From a checkpoint of a small rotation predictor: depths [4, 7, 7].
Rows from block 14, named by matrix and row number. Rows with one number belong to one channel. Each number is 128 + 32 x the weight over the matrix's rms, rounded and kept within 0 to 255. All counts start at 0. Numbers have three digits each.
# convs0: expand pointwise conv (model.blocks.14.convs.0.weight, 640x160x1x1), inputs 80-159
# convs2: project pointwise conv (model.blocks.14.convs.2.weight, 160x640x1x1, transposed), outputs 80-159
convs0.19:117114137132115088123086082093119109135141126125090110127149109129120117104141103160110152166168167137126125113143093140157133054094125103095122165138137109145117137135080117177176096162153056132092109143101104090145063123126137113138118150
convs2.19:118125085107096120112107136100195170138179148095160149121064123165157103117144124134112121129100158182095139139118160105124154081170110148143075133129067142154119130134154076067163216156160152096148176148133119135175114119173104121141070163
convs0.20:104130149130139087130125106089118089109146198067088139073124110114132138082135137094152171203158155136136207072137109122130148127146092142134149165093059066081066138114163172067137095122137125119095101123125095077139152152150150157037131125
convs2.20:137109092194114114151134064122174102159090118167071148116147097163099103138120074142089126126139090058137155141147172149144082080147105124123109130166117129090059087057161179105178192161174091202227219127170089074063113153136151158127101140
convs0.21:099083139119148112132174126141130133098113119162102095113153168136122165145106116141142177113118140103186138126129128159124167128124071108132155147166099077094125147091113150100083133148121099118130120122099135131142120119162123083075206097
convs2.21:116096139125120172130097115126120158146123170117130120157125085130137136087127127131154158128139152107182141186101134132085082139140139135156124110100121135149153158133081134167159129129127120096101096149144134122096162139134138094164145140
convs0.22:119145055127124143130113101109101168112118091141108171143168143151133144139118149152051154096101107090105117118085093114084105127113063163142181114161151207189106181149175146179143153147080111183114139150081124133130078118134114102206112123
convs2.22:104183123103108100128154088108100094106125157154115161088116125119168148128120115119119118097160108095126152106110122159144136179148125101125128179126103131106143137122122104139114155142142105095117149134107167076065099151198134146104144155
convs0.23:079161136165158143110103169110132075098102175101097106126157166171121156101108150165070166163113194103108113145140087150122194099144095125069138048107111144115105105176106107130161121077178090115113120247149067132150211141135092129161160215
convs2.23:115139214114164115140153102072176085052129093119088075099137143108128195090072111054176078179153141135158149151141112089137148143116119107099071101129170123103087165116108142162180084159157174191240172110159125115106150145144139131046146088
convs0.24:133079062076153140141155102134159129167158126143103101114085192116144164105113100063186099099123087145073125139166170129142093194152084142140103103125149075079079105028109108184067159120121143133119182140138194146165149175147128141109103116
convs2.24:106112151175130131148134098176085132067204100155121146115139102187112095083144081097170161097092122188121149118098143119146085083130162087139130123108125143090122139184140085140134114144151180157138126071139092180113145083094185123175110182
convs0.25:137095113115172108096111122140152182099155121084149173128142118140159162146095121136141063131142148142130131110106132165131097127120172095097153143159140083102111105125140156082143142134060132103112170124078150149081099135148089106219091138
convs2.25:141100170142170127115124141174159136096091082138128096110163113144147154102105093140087119191112175122178153097143158179108129173119109092092108117126125110115140122163045121084115127124135162107177089138166144131140131191106161100083123151
convs0.26:074132154111101091105125135141153136150122109105149119110075122056061160189140096169102136112146060169157118105124156122147166170183106182131131142077099105051087145177120099166144078152143165148130171091101096080111150096090105127146054143
convs2.26:134086152119111149155135181208103107072137143109116139125150079125121139064160116116120174147128100124150175151150139093082119084118102155172086109101142083152145126106113076120157099163132158212044102130168170183148093149116150155073120167
convs0.27:152103166150243123072120099118128134141125106104108148130177079197086087161110148105161077159120120091128142117102126113128187183076149138160089141109139180107146146142090100090156101094130077118134129140072200105103074169105178112168159115
convs2.27:105075093137107163148145137092082131177142166122158129114098105115116169165167160145114145133167145121089108180134135127116156109142185092099229116111177113161143102145134135087122146144121108151093168116111122127131084140140123183076128122
convs0.28:088133140115187102147142160125119148132095126065130145080094142112140108162114160137112086127126145096079123127094108158117139089104166125108135148115183118164119140091140162184145118158109135134142165094120105110103113096145132133125063119
convs2.28:110186164110150095116093137182158128126154069126129134144140103141107174121122083138112127159106110131130135122112141130115087102122105124101112116147117126130137113152136139108185126124167099177174153114162130141110130167114067141158109116
convs0.29:076148120077140115116172156120188058106141123152109128102155149117102139139130173147119071123105093114101179159130082090138142164128093173068084137160146163085086144215149146056099145114153082088104095100144169092185113076144155134139052176
convs2.29:085067128091107153126150105122127107093136112150183083114141105142108200130152104151090125133148136114098128107064115185149131126177146157174106174159171137132090173069104127105128120138091116125127032158081088100130148123154151142080113093
convs0.30:159151094140108171157134130126118121169134112117099143183120121129074173189110059091144127097167124176145104110136131092153090121122092087190170174158144143150122097145095105167143154171137130103145155130143124115160109173101163140082150142
convs2.30:148136128135184133120081125110136101094107107153131064147156142073101121103108133149111100106132116140109133124148114133121132148137107176118112159113191140156166088089141146174135121129137109167132115136202151157148133129123140146131135170
convs0.31:101148152150063185183068122117129131124170187147117128175169112124142119138182062118192173201130088116148145147139134145130095103118118058131075142164110128164128117144085120087113139129185127091183117094162134166138085172091152127090098147
convs2.31:131145135152078119136109128072132135163117154118135094135132132108152148138111117099077074145168128130083142167153105155118106128092133118126119119119143117106088167152134161130117107124091113171137131110127129129154125169150174162137124106
convs0.32:159116180174162151135169083176135163134082121154129099109162121120117119163087148081124102135132117130101128202092162158115158171120138073117118101074153104118152195100148202085119144183096153115180105169101178102161154080090130241167135104
convs2.32:061104136118182075140129107111056147145147172117121082157107207156079124158129152194191076033133104148088136136026104096147221162136170127092152113152148177093129107095060168147138152138088120100105142100139140129065127083152188156170072160
convs0.33:102135141120099101139160144105141156173133129143158128125081088079097170188162147065131109200131111110156149087141142154101106187115109131157229120098116136124117095142117175116091036102131140098140106173169093121090106136142094048164155155
convs2.33:151178155168120133112101128077174107137091151154149140148086113106133114128094227167132170120067130168156143161091162096153092107186094109100125123114132069086141023108121108104121153126115145133123136196191122106187130046095090157150145154
convs0.34:138110178169164100112161090076156108106105125141133150107097104139119154093165148140143188132112145157111181166128131111134202158135132168136137076159102133142116138116067102072099119146100132098144071161075129068123138074129118119166182096
convs2.34:138085137104094087104130136104176103129081098130134099131151122105096049142133153144162086142097093124104084111099146148133110126106099121120189150144145069107100167102160121165086130168098194152157147153180176082075167122144105094121165147
convs0.35:089121125114095123160126166181160140158133109077186071107112208180110168149053151108140110131092090121117144114088112094145132141166111113124067106138174150137052169132134112155139131067088050124122087084164175154118106141174176124138082122
convs2.35:125127111152069234128121109121132164114148122130150116085135121144127106121171074137147149083138142128113119129091105082105082131172132127144128129169133152150151129132134146152102127135101140060146049072149115104085124126167120132134149175
convs0.36:098082144157112121086135104140096143149140136150111115107123161158162167140183120138127109150150178166119148092119124141172082103118185138105130190136125156105187115095117187174139107145134123120162110119102088082105144113109107167089111123
convs2.36:109126140160150167120106089081160109137057142113091120105108111116132101089117098135149134123110110158087146156139146108164108112129139125124163106153156137173077161160122145058145135156089149146186130136151100123106131111156103145154124131
convs0.37:114151099122061102098070118165093127134186106168138174140145101161191120083125158111136148112063097110111142113136128097111148114218150116133119101096127105123146116133084161110152169089092112127079117120112080080122104134156105057114108143
convs2.37:108145147139177160126105106077143139136100143110090141147129142112105115120121121072062180082107134110123141121116101136163143167122125129129131126142106165075122144174121110095102181110093129105112148173119156098083105152098154163106161143
convs0.38:135145070171168124111103090143155148105115101119102109084181166120138080194125142144073062135120145071154130135138149117117134132131123113103087090111173152106098124146109148101089121114136114146102106126072123162148109153084189014090125056
convs2.38:123153095138165177140096116069121153149134162075072083168120093158173056111069090075094134098145126152157123108106171159144216118135171137154154209151126104172167212193085138199175167159159143118105117113137135142133189154096183116123130109
convs0.39:125145132137091179181146129127121099057116104148164107121127157136143141124125069100135100106129090105128122214195116114105131137121037120154107102135142138144106129085161118117128150118147120146112096121083167154032095120131168108128163138
convs2.39:089125096170086188136077108123086092106161121107109082048142094162082108134118085144188163134171116126164087080129090140078154136189134153179111151162123103161099179176118149194160119104174170094092141092149109122153122075114122106143128136
convs0.40:207193121102129189075090113103174111146130125127180038152080174075107149139116143163106139074165083110097099107107127149139140097113064106173171174138105166097144132099163122115184135118149114135126073064141190110157112180093096113089166141
convs2.40:181103176140105136126134130107171126086141151135119123150159170175149156122140145109119103185104106123148117132128154131110129114144160075127130164093089165092148136096126141127176133178128116145086132148134123107120187124117145097152155165
convs0.41:169158098113120097162134111071180103087136128122085122118119130139105097150136113177109091100083129145158092086088079087137115147116117150113122101131113137054158135165109092080125128093147067163132159130082092130150176113141179135108115063
convs2.41:112113142161111140135153136119196190122133101139132091180128142141075053089139090087146101090082113163171080107079137112148135156115097101118122139152109105054100124054102064188155105163159179176137132143167094112128156142082070115158149176
convs0.42:108064141097136099160157134175120146114144134121155086132106128112158127167094114117070123126119157071174103155131141161116154177143152167109134124094113108147148151094232145133140133146110183093174127103119145173090126145067130109145110097
convs2.42:107153144164149124099100156187145105124077073131115143117122088145155144074148109157097151150115153151110169156109149131152123171137143122096108112105121116106152094154101103106206112107095154136179125112103145164109130120116090124067090086
convs0.43:160142179121110172108134117156114202107154120078138126103142129157106167223148121099127118123103111135081180118138151133150177188153084192148084152196095160233144121155100128111071058196080079172204098112157177133116114099116069127061113103
convs2.43:147156107127144128127173126139088113189110139157148161103171159141130102153114157174169124148171106074134100131088192091108127088099093093084135109078117194087122145084101149134120093136082150071065083128112102100105136140190098150179108149
convs0.44:119168105157146134140109077100138080128167146169119096130142086124110078153120092128159127138140090117121115151102091091132099069072140198089131130102153155138145063096190129089139112161139097118132136138118136139120143106114179174183174105
convs2.44:147082186163126114175116157220155137153100139087104138111078104096126136151126144133119090208065132035126170081131157152117156070023060125145119144166128123195146146144102188224109162124129093100119107065075105179186092100184227143087099063
convs0.45:099179107153078153124138062124140134141176137102147127151147121126131100169194081144176166139147070089111153198121196125161137053119100128124118122142138158098136155148155144148165146142144150128148177144109148171138069118122164127149141042
convs2.45:095203112178118142076111119097114156114101107104085124165144082107125159127087140143099143125156139136124148114179082150096145209138130177181098095103181173139160124177078124109147179113139077114170130136153122161155098129068145147112115123
convs0.46:085128101109122166148196126083154141109145121104049077107120114097114125135144063178119185084176134125166128123120137185128109124113110127185133143185106131135133141107193188117109164156152080092127133158073111168146155142116147093133177120
convs2.46:103137110175031082080134114167100152117183124103118173077085131173082105171064105116220132128099131139031092089154110132141138141131129138134118121083076153145126162202150107116116111112106197139134152092123124103154173108140154077093125096
convs0.47:144113087142159046131140144130131149168098118137093144144162117070161098140150181079155089097155167157154156087103145139153092100192113159140132164207186103141100118095071134098067150148120157128092093137122151175129109128118134102229146192
convs2.47:097186082198142133137054088105139095109138155150140164136092150132147183131122116104121167050186106143122165107108106185126142179129180127125145089169170170152126154179111139147141154144116148113116116101079129150172109127098168097074150146
convs0.48:023194163134094058159064229142117120135161112110083076094137100161111101150041040127054125099143133092135148062114038081160116127124156189116147096108141185140206065083167167169087128136097159093115165173126073231148156123134130103072125111
convs2.48:035155107156181069102108128118105152167115134090127125107099163160180056086161139149176194138173064150088112126103166093152136118092160098138152195103161142118140177094105162148107071143088164077189167147119083138104123211125081128135087165
convs0.49:125128121121142112147131120112132163108105212150118092180105075157153160102139066121201146085113114151114122145113165065144145142142100107149090132184140074131130107120132064154158131149099135153165093168107075100130153116098071108077108167
convs2.49:103086082157076085133083144129157100094121114118144112138112118114118159178094075176084162220092132168125139113141086150120109117088120149091133158106130127113157120175066103144104125090126156227150141089122160173144147109169121173097147142
convs0.50:108162191127078114095140166143127160186106118153123152107150072199105215085143066177103118118151148138122065118152111122152118104068117117070164087102165084119128165083111163180094071111137088148076099129117102171108145116094120225166107122
convs2.50:091180114077101165131104169110081127157164176129117117160164155105153129133140088144175086161082120101157150148095192088102121156074155114150128159170154072190136061167117118092165142118143081196147148149090157143133164104124141120086148150
convs0.51:171178181149085092096108128125152110150115183102150100090160135103136159102133053058119101123145161122156098131081112110132114179149147087129162146130132161098078087139154131159133146162164157133110144086102163184070136165152127137125127148
convs2.51:149112128172152153127065132198107173152117101105124170099133103106094177167108106089142114107138138097162163111120156125117062064068100129116078154191147109089170145115107106123138172129114133163117091154131058126132151072122121108101164084
convs0.52:114198132145157172102095167117148119146129183144158128132147121140138174076084116106091155110140128084112143122124108088117100161170134122125149088128143132109082080144121147102072115056132112123113093129163153167092078169183055094116138188
convs2.52:093096177107109056139152123194133147131119123111146088132168118127153068116098172155125106187115102077089139110172140126099166170121078135107122065146139139065069153194092126130113095107128178095152120101129153103137157106170161168093150163
convs0.53:083101196128198145090101164132107153161131148156129085172164110125138130093151144105050144124111128143083129155083168112112077183093172121120136130092138096164178184119177162140118142141088174104169152104217129092105157100128161180097119131
convs2.53:116157183125147124145085136114100099141123131107085101121148141192195134098144174083106163097172161162135103103158129114126155112175113181112160056100121131144119068096113158184140113138123118136116175119187195201151117063124133100181103151
convs0.54:079173089124123095121137149071127103152096098101141120133150120139140138140103148145117168154157121131154155096122114116115097170102112129184136080185081148151176095147061122133184125114130100110134110120165137101101125122135067115104154143
convs2.54:046133184104114118145114121135064167149108124093135099072154107135123113126099128143140062151091132104118133142125156130094159185096102167094148076121125079072068139132113094120095148106158140120151195153138146093097180132138144168119122182
convs0.55:127153128129147128122097144134133089107122106153126114086119169132120127114093096104172051122142100162107123137064112158104084137106174099090136062141137145124118136111132142105173087131173137098129112100176135160118107129164112112193094159
convs2.55:155081112119150147118085140178153165140153092147186196153124160142097200052116154075150116130163140120119116163129159050128086079149154105111099092118147158105155134130151174080162131185129061171091129141090115120104125137167194132144105189
convs0.56:110136156124090074077149150149179148172148068078110122147126146125085069104109163080161178111100104135112146088083099119129137156134149131060174113141054085118141120053117091112086096132078134137118057088116148141084078162153108118118140104
convs2.56:085146119096124133124116156123100084173074068187168144135117096123109152137142157094089107066145100172152122087101123145072149135085148168097188094093176182165125112105133192154091161126155132248171105129127101120142109147141101142121173185
convs0.57:115135076129169145108114172123148076105103084174149121206136133070125153183096160111126121118113141166099140071071158114144129127143162145126100115158151182139124154105102102141114106076093121130057102085145113102133111039134108083103159174
convs2.57:097153124080113136119071130101119123070109099138087117111169196163169132130125121067153102086127152046177139075078153152108159085116115089061143065126125132107096102125170108204171169202137109162125141091147091073076165100124125097107187143
convs0.58:102107070129103116195093146143132124151160160124108148085137107087105113116163158143131145135146119134103155149148184143158095185148170167144163091163104141164121128107124127117073086112105104166131139096138108153119160167154103095140168137
convs2.58:089107174145095112133150119163179113154111138124196113165109143161153154098098113157099126148130147108153138134175152111118104115166119146148114145115112159124205199144121158119149136122110168084155150151103129109127149107173068110144103155
convs0.59:154100127152106109181105060164172107161114149119137070116102140108140133161125144130118150137151105085176103131132136082082110161078096126157156162133088147091107065176102158107078134159141119134148119129112091080106074116145118124107160114
convs2.59:152121166181120088127131128109110160156167144191110099093124132175069149139121123086142147141087117135097103110128146095105062134152142143130129134140154139116182110148111102173119110107119093119158077142137113107085178126138152121175072148
convs0.60:133090089153109147125109152108120137136122114139140134159136118125166111141133135135095164085148146051142121150144077135130161144107142106111099134123148141085181135127101163155119172112113174138121119142102146124147100113099172117075119119
convs2.60:131136137151108163154129102099074106148109106119148109131092149120133135136126159109104115137106122106102101141117088114098147121127134110115155135091111143102164110136104136125135083138136121128164103113106161120133130116088131148120085166
convs0.61:131143147165143107120070152141124170082089129155106171109191095130111173167119138154054115117153126152118158149140136154159128139106103131142121132137139114089105148115134116096188067077045185134145121109091134162144136103106155097136125087
convs2.61:180134115158090115158081133123106120078091105193176151083123127129117145060113151151161084121126108108138182118121134111150109156117163077165092146067149162114132069105110042095116156129100097135066116083133149112107132086143167086076129210
convs0.62:102125142158154103161164159116114119129108200081115109077085145142077100126109129089180092158132104136163073108148136105172117098093119092137133116136115105170080131104144100078157124147165148119202154156095101142115187159117119166056117099
convs2.62:082086129168117173139115127158115107140113123132145133152133115183098176061098133105058073101099136088101103113139124133105081085156131124141107118106115139104134198122175132163156138169110171104087192106155090120138117081140155148117112133
convs0.63:090129120143107166130121107064120128139094123133115168161131153119078160105146105192149157118110163124064101071094133124130104070101116166142101125080107128135145167130140161082164097156108195189187079093140086120121136133095108171188134105
convs2.63:153114143123147109120095150154138104126131067092089085126069067128102144188062146136051149136115148077089092106097203191120119052140097125097088154177181133127122150204113112159141163094153130103116135073133071149088140090150152115121151093
convs0.64:106119083129115127128094053116101123129130162130134123128131122081104112179113135149104132177127146090202084097086154136105101146120091152139140151123134079101197156130124168116127145114125065119126117108063092152119139165137169097133172094
convs2.64:172132181145113084109124160108109136098191145104112138129108116129131124125058170156136102143120114123029112095155110149131117111114091132091048081132131128150126098136152128118095119120137153135102164150104098132135064159142133129117157092
convs0.65:118120139158114072124153122122129098133150073148121105226149093136110098123107093118155139115113136184128123170142168146129098134121152097028166176077114145033104125145111170132108115100146206166123135160107139107114110166170149045149128151
convs2.65:199126102159104117144129154099108148143145102171089107174099129103097087131089129112153115146104121093127087155140175065157076141089093128179129116164116148173134093137160110135110107141104105137138143105124117096063126128032156093101183106
convs0.66:151089131137193103150132121081137093202044179070087096131211087113141063144097181128216113193133093085128171132167079131156108177113129119208165176145092058140149123118101107133137100125113079158142117143119150105116124129094142188172163154
convs2.66:114148098141160160126087137129116173147111167121117110163146125131117104148155165136138189089160146132113115132097170102111161116145170122158168146096170103172118147146165191094179074142159110123119164160155094079138111164122168054208110138
convs0.67:105183165123158175135169139135193179128141115103133115165158177125057154101123080123158158111104109153087151087112123159145084156121065108132147088152144149092081117137084117147116066114125132123140156134184185139180117069152161120134118161
convs2.67:185164128179130108118180158162133104139052142105102124161101108120123107114154143152136110155125142140075148125164138144112097159102118040163125125105173129107166132095121100142137077078092180103109114201153124137092128100127129136098139137
convs0.68:127119105151117157108149146093130151128167119124198114128116093096122133137156119100087114128163115134103104146162137122102133101146129111154151121112124136131121154142140116130147114142127144114098135121163148157116129108123101117109143144
convs2.68:128119107126119171139121123119124138112159129128143123151128123153137102113104098125146128154140146140124125117120144124146132138102130123148157136103127152158149107128118155093124154136110143095166116127107123129132099115104128121110118120
convs0.69:027191183149151134066140105082101109135110193138099150196135095132131154089134146146095151104158183108124118122163051140142165101140096127121117159112140137121176080046154077071151115121158143124165122139158168158122127074129098136135115072
convs2.69:108120099169102164155139159177097087136148098146141166103150144073116132168157158142188139139112140131119151110124158105097132133147147131139121155162176180119146075179107144166166103094142105085110089145149078115148158116084095127129124162
convs0.70:065104142130132141159135116135166113025057147116104126144153058132163090157107128151153102130119119130103120110107126065135158106092120164157112119159106106183122084151141108079100160110077157109098087121074110117100135065152144183147113149
convs2.70:174085112145152150129085115112129117137115146097122162138140194110112131106128103075089147108099155125188166182152163135125105123157126139119110141121103132150161129114093137113120146143160182251109165106105111115071126100154176086097110127
convs0.71:109178076131116109069177138055172112094148131121145141121154094098125163087098120135137168099135092178148079065092095137141097128093080137186164107138145139103177117126148168078093128076100070109151141108092161147113100172130147067167164128
convs2.71:176173135207096097111092127177131109116134115146111142103066077103142143176129172163149143157100088168089115195110141119141131120138111132115116130108080106165116113129154155135088081114166140107164114180120061104116044096115151089072179075
convs0.72:094109124188103161146135071165131100153136203100115117093134104136095092135122113097115158091093098152121104130110071081118135141066103083180126152164160138134154105092101079102135116125174111146102121145066129095168178157111200146150121125
convs2.72:114102185066162079117103119128131107113099136083153086133129082135161115158114084122138082178133129093175164129135102168078088135082139134120123164070121132133167106154145137120068081140077132053153127055121138171128101110151154168111109124
convs0.73:105081103143109130100135130150083122150168155110160127144091136107104099192176093093105125137161114145197154155153180185112155096114128121129109129103121114160167126105106134161161106099134136131094158138152180134138149147113163059103097130
convs2.73:058115122169132150118130132127067124094118122173117091157118143107111125096115122107123166094099145116073056095175129133142172176103112181111153102149136191048177166162144135159083180166119133135031169098071145162099109149081164147199139100
convs0.74:119129147143233087100088201192116104096136135181152236078183089124141085173134171117127145160117165157093110063116106166120138140182130125102121117076115118148106131148122069125083097097083141178119121170110168094103120191123092141116121122
convs2.74:089116149115121137146086105128142062155106169117178157120132100196124148110117168155099136196203153114182125133153158140136123056184156124082108052129127097167108166042123082193126066138206136139128111134149102108105152117127212138170047149
convs0.75:077147101189128136129067094099141104132088172131099114156071119060093089195135096126105131102113125084136167162168126113180111137153097146142126140129171138173173106141035135138078085143122086110114096160120104208117160102125168041132103131
convs2.75:100180143127156136117103129098128134091081129140149115108125173117188125138162141126111102133138120113115114130121086144161117151076134166131083134166139114081123142141142122118074136120116149085116128145120134141140061169197147112091137117
convs0.76:147157105108163116146075152124132126166147131145121129182115105165087111193158137109103151160153129131124097090095153129139184128174104159130068172136153131122086160143132168203134137113102094110141140139141104116094111098166124116091101112
convs2.76:093078179136111098157121146150142137131142087089139135084096211095123106136129157124125108103074142117103131124147108091106157165116125077066173129158096090015115148150065138099115107169100157147091162147146133101122126098120180151140105169
convs0.77:196109115139138078134160117133080123200094128167101108145178106137140112078109118088196128131143206133144108101086146126138141112132194150144153116146112069143104108111089134105086154139129103140106188163119125078170112099094138150180152155
convs2.77:094158137179136193154089082099104095140122163152156118117119119120161172150145141135134167052160104156111151164089124140130133128174170083089213167146152127157138190177085169094071112163133159126152093080114141149154154138109177101124137171
convs0.78:057115121158116086117161103131158102100131143143120135056091162099187135218136165144136031179077132127129176185085087042103100117175108113137138146189120100174153123176098183140142090204124073089158145108084100148080161170134137099165126117
convs2.78:188108135088153056114081125138143046172115107122082115136143135156179095128124170199197107197128154094155144166132127093112152159106138189162076093103103126180127114136121115114100168090115096079165155081102153131132114134104135138123162152
convs0.79:123068111088173066112167170118155186131164117121114088148158126092111084140140147108130107138193080099142160145164116140159163119119161127119184129097037171139145131138143119115153146178151168088070108144112096133130115156156135051155100120
convs2.79:106163143128151133099127185148069119159132089173122123177104133171126105143157134118140122114114122150139112110102123155161109147106138117122158140110189163142152146133065159122140166127147106190109155149159150170130114128087043151160144158
convs0.80:157126079140219150088123163080121101187128125197075134101051084161132146078148143141124177193120176102130104139101115094054125117070141146163153167105147087045148124152153120113035148084136087104135169090119145130120178158141160076119109163
convs2.80:197109155129142170160145126154157186111119120118156098220140117174108100118075135136133112071141166147155086089157163150100088104119086119178131145147109125130138120167145141209121096095167173152183120161181080170070133075120104127121157106
convs0.81:147093112131147113093156136152181150114099137066083166151099041092128181132156073148150205052099186112143097102105110099135152148082122142148091112070010159132110130105161130120146130129107115118171141195164118088166193161132131143086123108
convs2.81:169093086114143095129147222114098145185097173130123125105144109118156172173119140089121121111205086118119117160149182090157188126126146116151087174122125130148114111165189156145085115120158028161099089041047181156129113114153181163124113124
convs0.82:100208160153142144140117153100126153093102123129134102161108152144143110093105123134162095138123110168072137086079111171146085133108121130146168133105090168112202096139127154096146074146157151161135115113162100166131080103144117111081095082
convs2.82:140117099093165086136176085088114138064020131160168107149104136115127185145035117153073139126199100166108119215147115110129129056145130174139133099099198136093081143123117202137087195122115146138079089180161105070117210083159160178126118132
convs0.83:096166142157148168104172112080158205195087140103129118145089127132093146144125089043134142122121161108227066068077128115153128136185139102162077129119110101082084150110156120126176133174122127091152137128165124151140086133114078132116151096
convs2.83:197135096122156108097152098119165137107075147148134123115121140139145114128149102087125118120158128084095121093165147124162119099104124116139174176122132114140127126118138151071175171116145157162215107111199159136153170079147036133086195161
convs0.84:139162093165122093132116111114180094111101151109072086101136132115075142101110105210163168128181132121128142221118113139130100153141144211160116141137107158150184098105174113134140208175187126114090171095136095101143143168083105149090163072
convs2.84:142119181153144180159084139131118101106135162102139137102097092131111101122172164137085062143171042129122112101092074098125176111126157145120140101175080180143117098114103152132080057117129143143114132133072162162161106131000070112158130175
convs0.85:152091146116099097084131129146197136202149174131166102103167140179121124103084107122176165157138157129149126053096105141149133194162146139133129073185134160118138124127139133095158147125103127091100102139123147166126107125109101129160143170
convs2.85:086095085166114113127112132131159094123183117099111154114135144128059107103142096165115161080134164123118090140158082147143172149182136094146132094140144194137176163138102157098125164148125103101165116112075137095120083145176147107172119213
convs0.86:127118124153134119200115109117121091139133187081090081163139088119139088179137144097147127134054138123120156132142127116127151057140104179153087170138125103101109147118132082141137139110165140165160143127145052119192075094147159195092163133
convs2.86:105078136114129131129135123178125100109139154136136150124134121150149140146137079126144203131121183129165162126171074133070102110114124123149097110126127175111161140158163107124134167138129179105106087083137128104176122098167160127132113119
convs0.87:042115128079128087099108200175135165099134123122123128127111133131083079130115063161097107107154103137109114097117113106165137149111114199117117112089146100157138175150142149075089057161108119063161052155106102124123141086038121155140113188
convs2.87:135147112158144170120183229163135100108173192139158150077114096168051086181172112139173086101090139111101092057141187098145200096116129098136129123170176110138095089116122122131157125089140121151120146223133185180123156163142078117145143130
convs0.88:140085132139121103101089091104138091127125176159076046139104101064112076162126112142123085153121107094116141119094099089120220179139168124126130104097111144128154119081125096142085165149140132149112100097111076097166098134081062113069098043
convs2.88:167170160181117161118051158172134098126131062125140158053062123140106187102120150135111138186127103127142102106122128126135177079114089122054086085122124162104127108136138177125114163120163073156189099148167148152194119124082144107078149151
convs0.89:111146153131116159133084177132101169113171113122155111124102104112153126116154097147176135110142117120079135137137132106141069156147102141117139129105140075194068163147134124103079095173133107120124140139121092190119139164175147140112151106
convs2.89:146144154134123165140124115126135114120129117109103160148131172166118119128135149144161193116141124121140105141138144118126111154123129114125109104118103165108152132103151146134127131137101108141123146144091101157114153143092122125121110178
convs0.90:164108125102086165111107153163144103148151076096148045182127110146145120088114111122081134123100120143125113124157099136150140176148131127085102073137114128131139150133145134121162179116156127113100096104168113172094151132156102111103146133
convs2.90:119133113073152148165187124098137128078122130143137101106114156144170139162126122111127156096133141110114129061137214136138088151122138118161102118137096146117125077065153191113126127112142084134137095074123167118133147082102119089125135157
convs0.91:094192134133095142108128124086092139113152160155142098123148069102073135091163135095150147110126164175148101102091114096176105139215148080084154138130116215095128134053141190159157122125085196141135127138147179151165133115072079112131171091
convs2.91:106127170176098158126188164157121115173180141141129114154134116142094112082137187143117110101095168126111084077138102071119122134139121100079101103119117138152150076162107105137130127088138098079175097139061103141103107125144154057126112148
convs0.92:123075100128056098139088132107153175155121094134178092109163076151159118138206135160059147123145139128148141159188144128116136085127157120147139101063138154082099124131113140151154128123086146148097088065055146178095091152141138113126130106
convs2.92:079060136162157067153147128129147152085097133159172107121105090079105161039083143128145062106094114149182156133120170071175088185107176097145124141100168109127091101143119100102092118145110135116031085103143174127095150085158130114090122098
convs0.93:100136081109044148153112092060167159132149129177196140110159172109106160107126114162106122130084153144077081156093135114117126084112156069170098204139203188139146130149106101121119090137089187134126146061097121045137137175133097153207114146
convs2.93:154122197127115082124124111128128169174105178117113112112153192119173103150097112118152178137103088108098129165120156113160159152078089085176145130194108162126099081072117129117097103144117181155118108085086172125092074112175213144095171191
convs0.94:176162144196174180120076077156091096120121173150156167165136113071101162138099101131136113135066131176153164122091124096137109093137124153153130150172143081131067102144114110150143105138092120159156074155101188124127122142157114155091119132
convs2.94:063101113148113118130112136215124128139120165147129161151151129165144160135151133163098135140103168177140106095152148132125078115151142174134104107119164142137138078135108092154128076119147104027163099124144091113139143117121129104143144160
convs0.95:113083126126115120221108117114113087145126177155141096144140172118155170171046139085119100120135121084154133219114119149096116175160125122130135145104163099134144174103214167137173124138100123100155123148099139163099122111078117098162064101
convs2.95:135174186167177147113114149134142094104028059145157089110128049155118142116128097165108136134140158101093143109113127174125153128118161106113147098106129103112135086138064138063131161126154186150185093122127128147142100158104115161096072135
convs0.96:116123107126167129166069182083143161125101068093127181040139159179158167083163130116183098157138093141061157078161109122123160095140115122172081115130103142142174175161137101133132145097090096152134089126156132111151166097177108140104106142
convs2.96:094139130111221113139124159110114198137091127070114091082104106076112143182115101117120086141191079133082119133125093139040157137118139108134190133159192151178083146121114189167139135089135084106160096111149167159073149141120170117150145128
convs0.97:125139091117166064126180125125111158132175072145133128121095117145142122189119108142168172151133124111145154187140140131157110116148149113169129123086147105088205136160087176039102118175113096083141135135133126109146168081123091186187130176
convs2.97:117043082148102101163136144145144132157217124121084164147150082206109161174137118105152096120141136147134130125103154152085171118095145159143176149134150132127044109137118149154220130155183148024073066120177107151080067113122168083144117117
convs0.98:064167088091185192133101181078153120123100098148154092148131166153170157141115139133169142131080121163088126136109119118131137162097077120141160079080137136066111084097106177110104098099155100141142136105156177137099123139179069130175102158
convs2.98:198177102165130148127161150135128116152083150140109060174063144091117080163110200173136125123123104173111117117137099120126114118133132057118102128096126041123150043113112126169118085137102204136158121137155128121144104102088078088117156164
convs0.99:052106124172073142079134145118128143162115195139173055094118145159115083133125133119123097125089114111158136112155050098141146106140148122107076098108106100141156153061123126100105112101131090100148082175171167157102108120099124093088173112
convs2.99:108168115178099180113151123172054104132117122150149135109138147109090121147144060117189148143108089108143137097147084128129092127178130139170137106140144164123137113158104139159141189130106134046111099129169142102142108109120129134115145153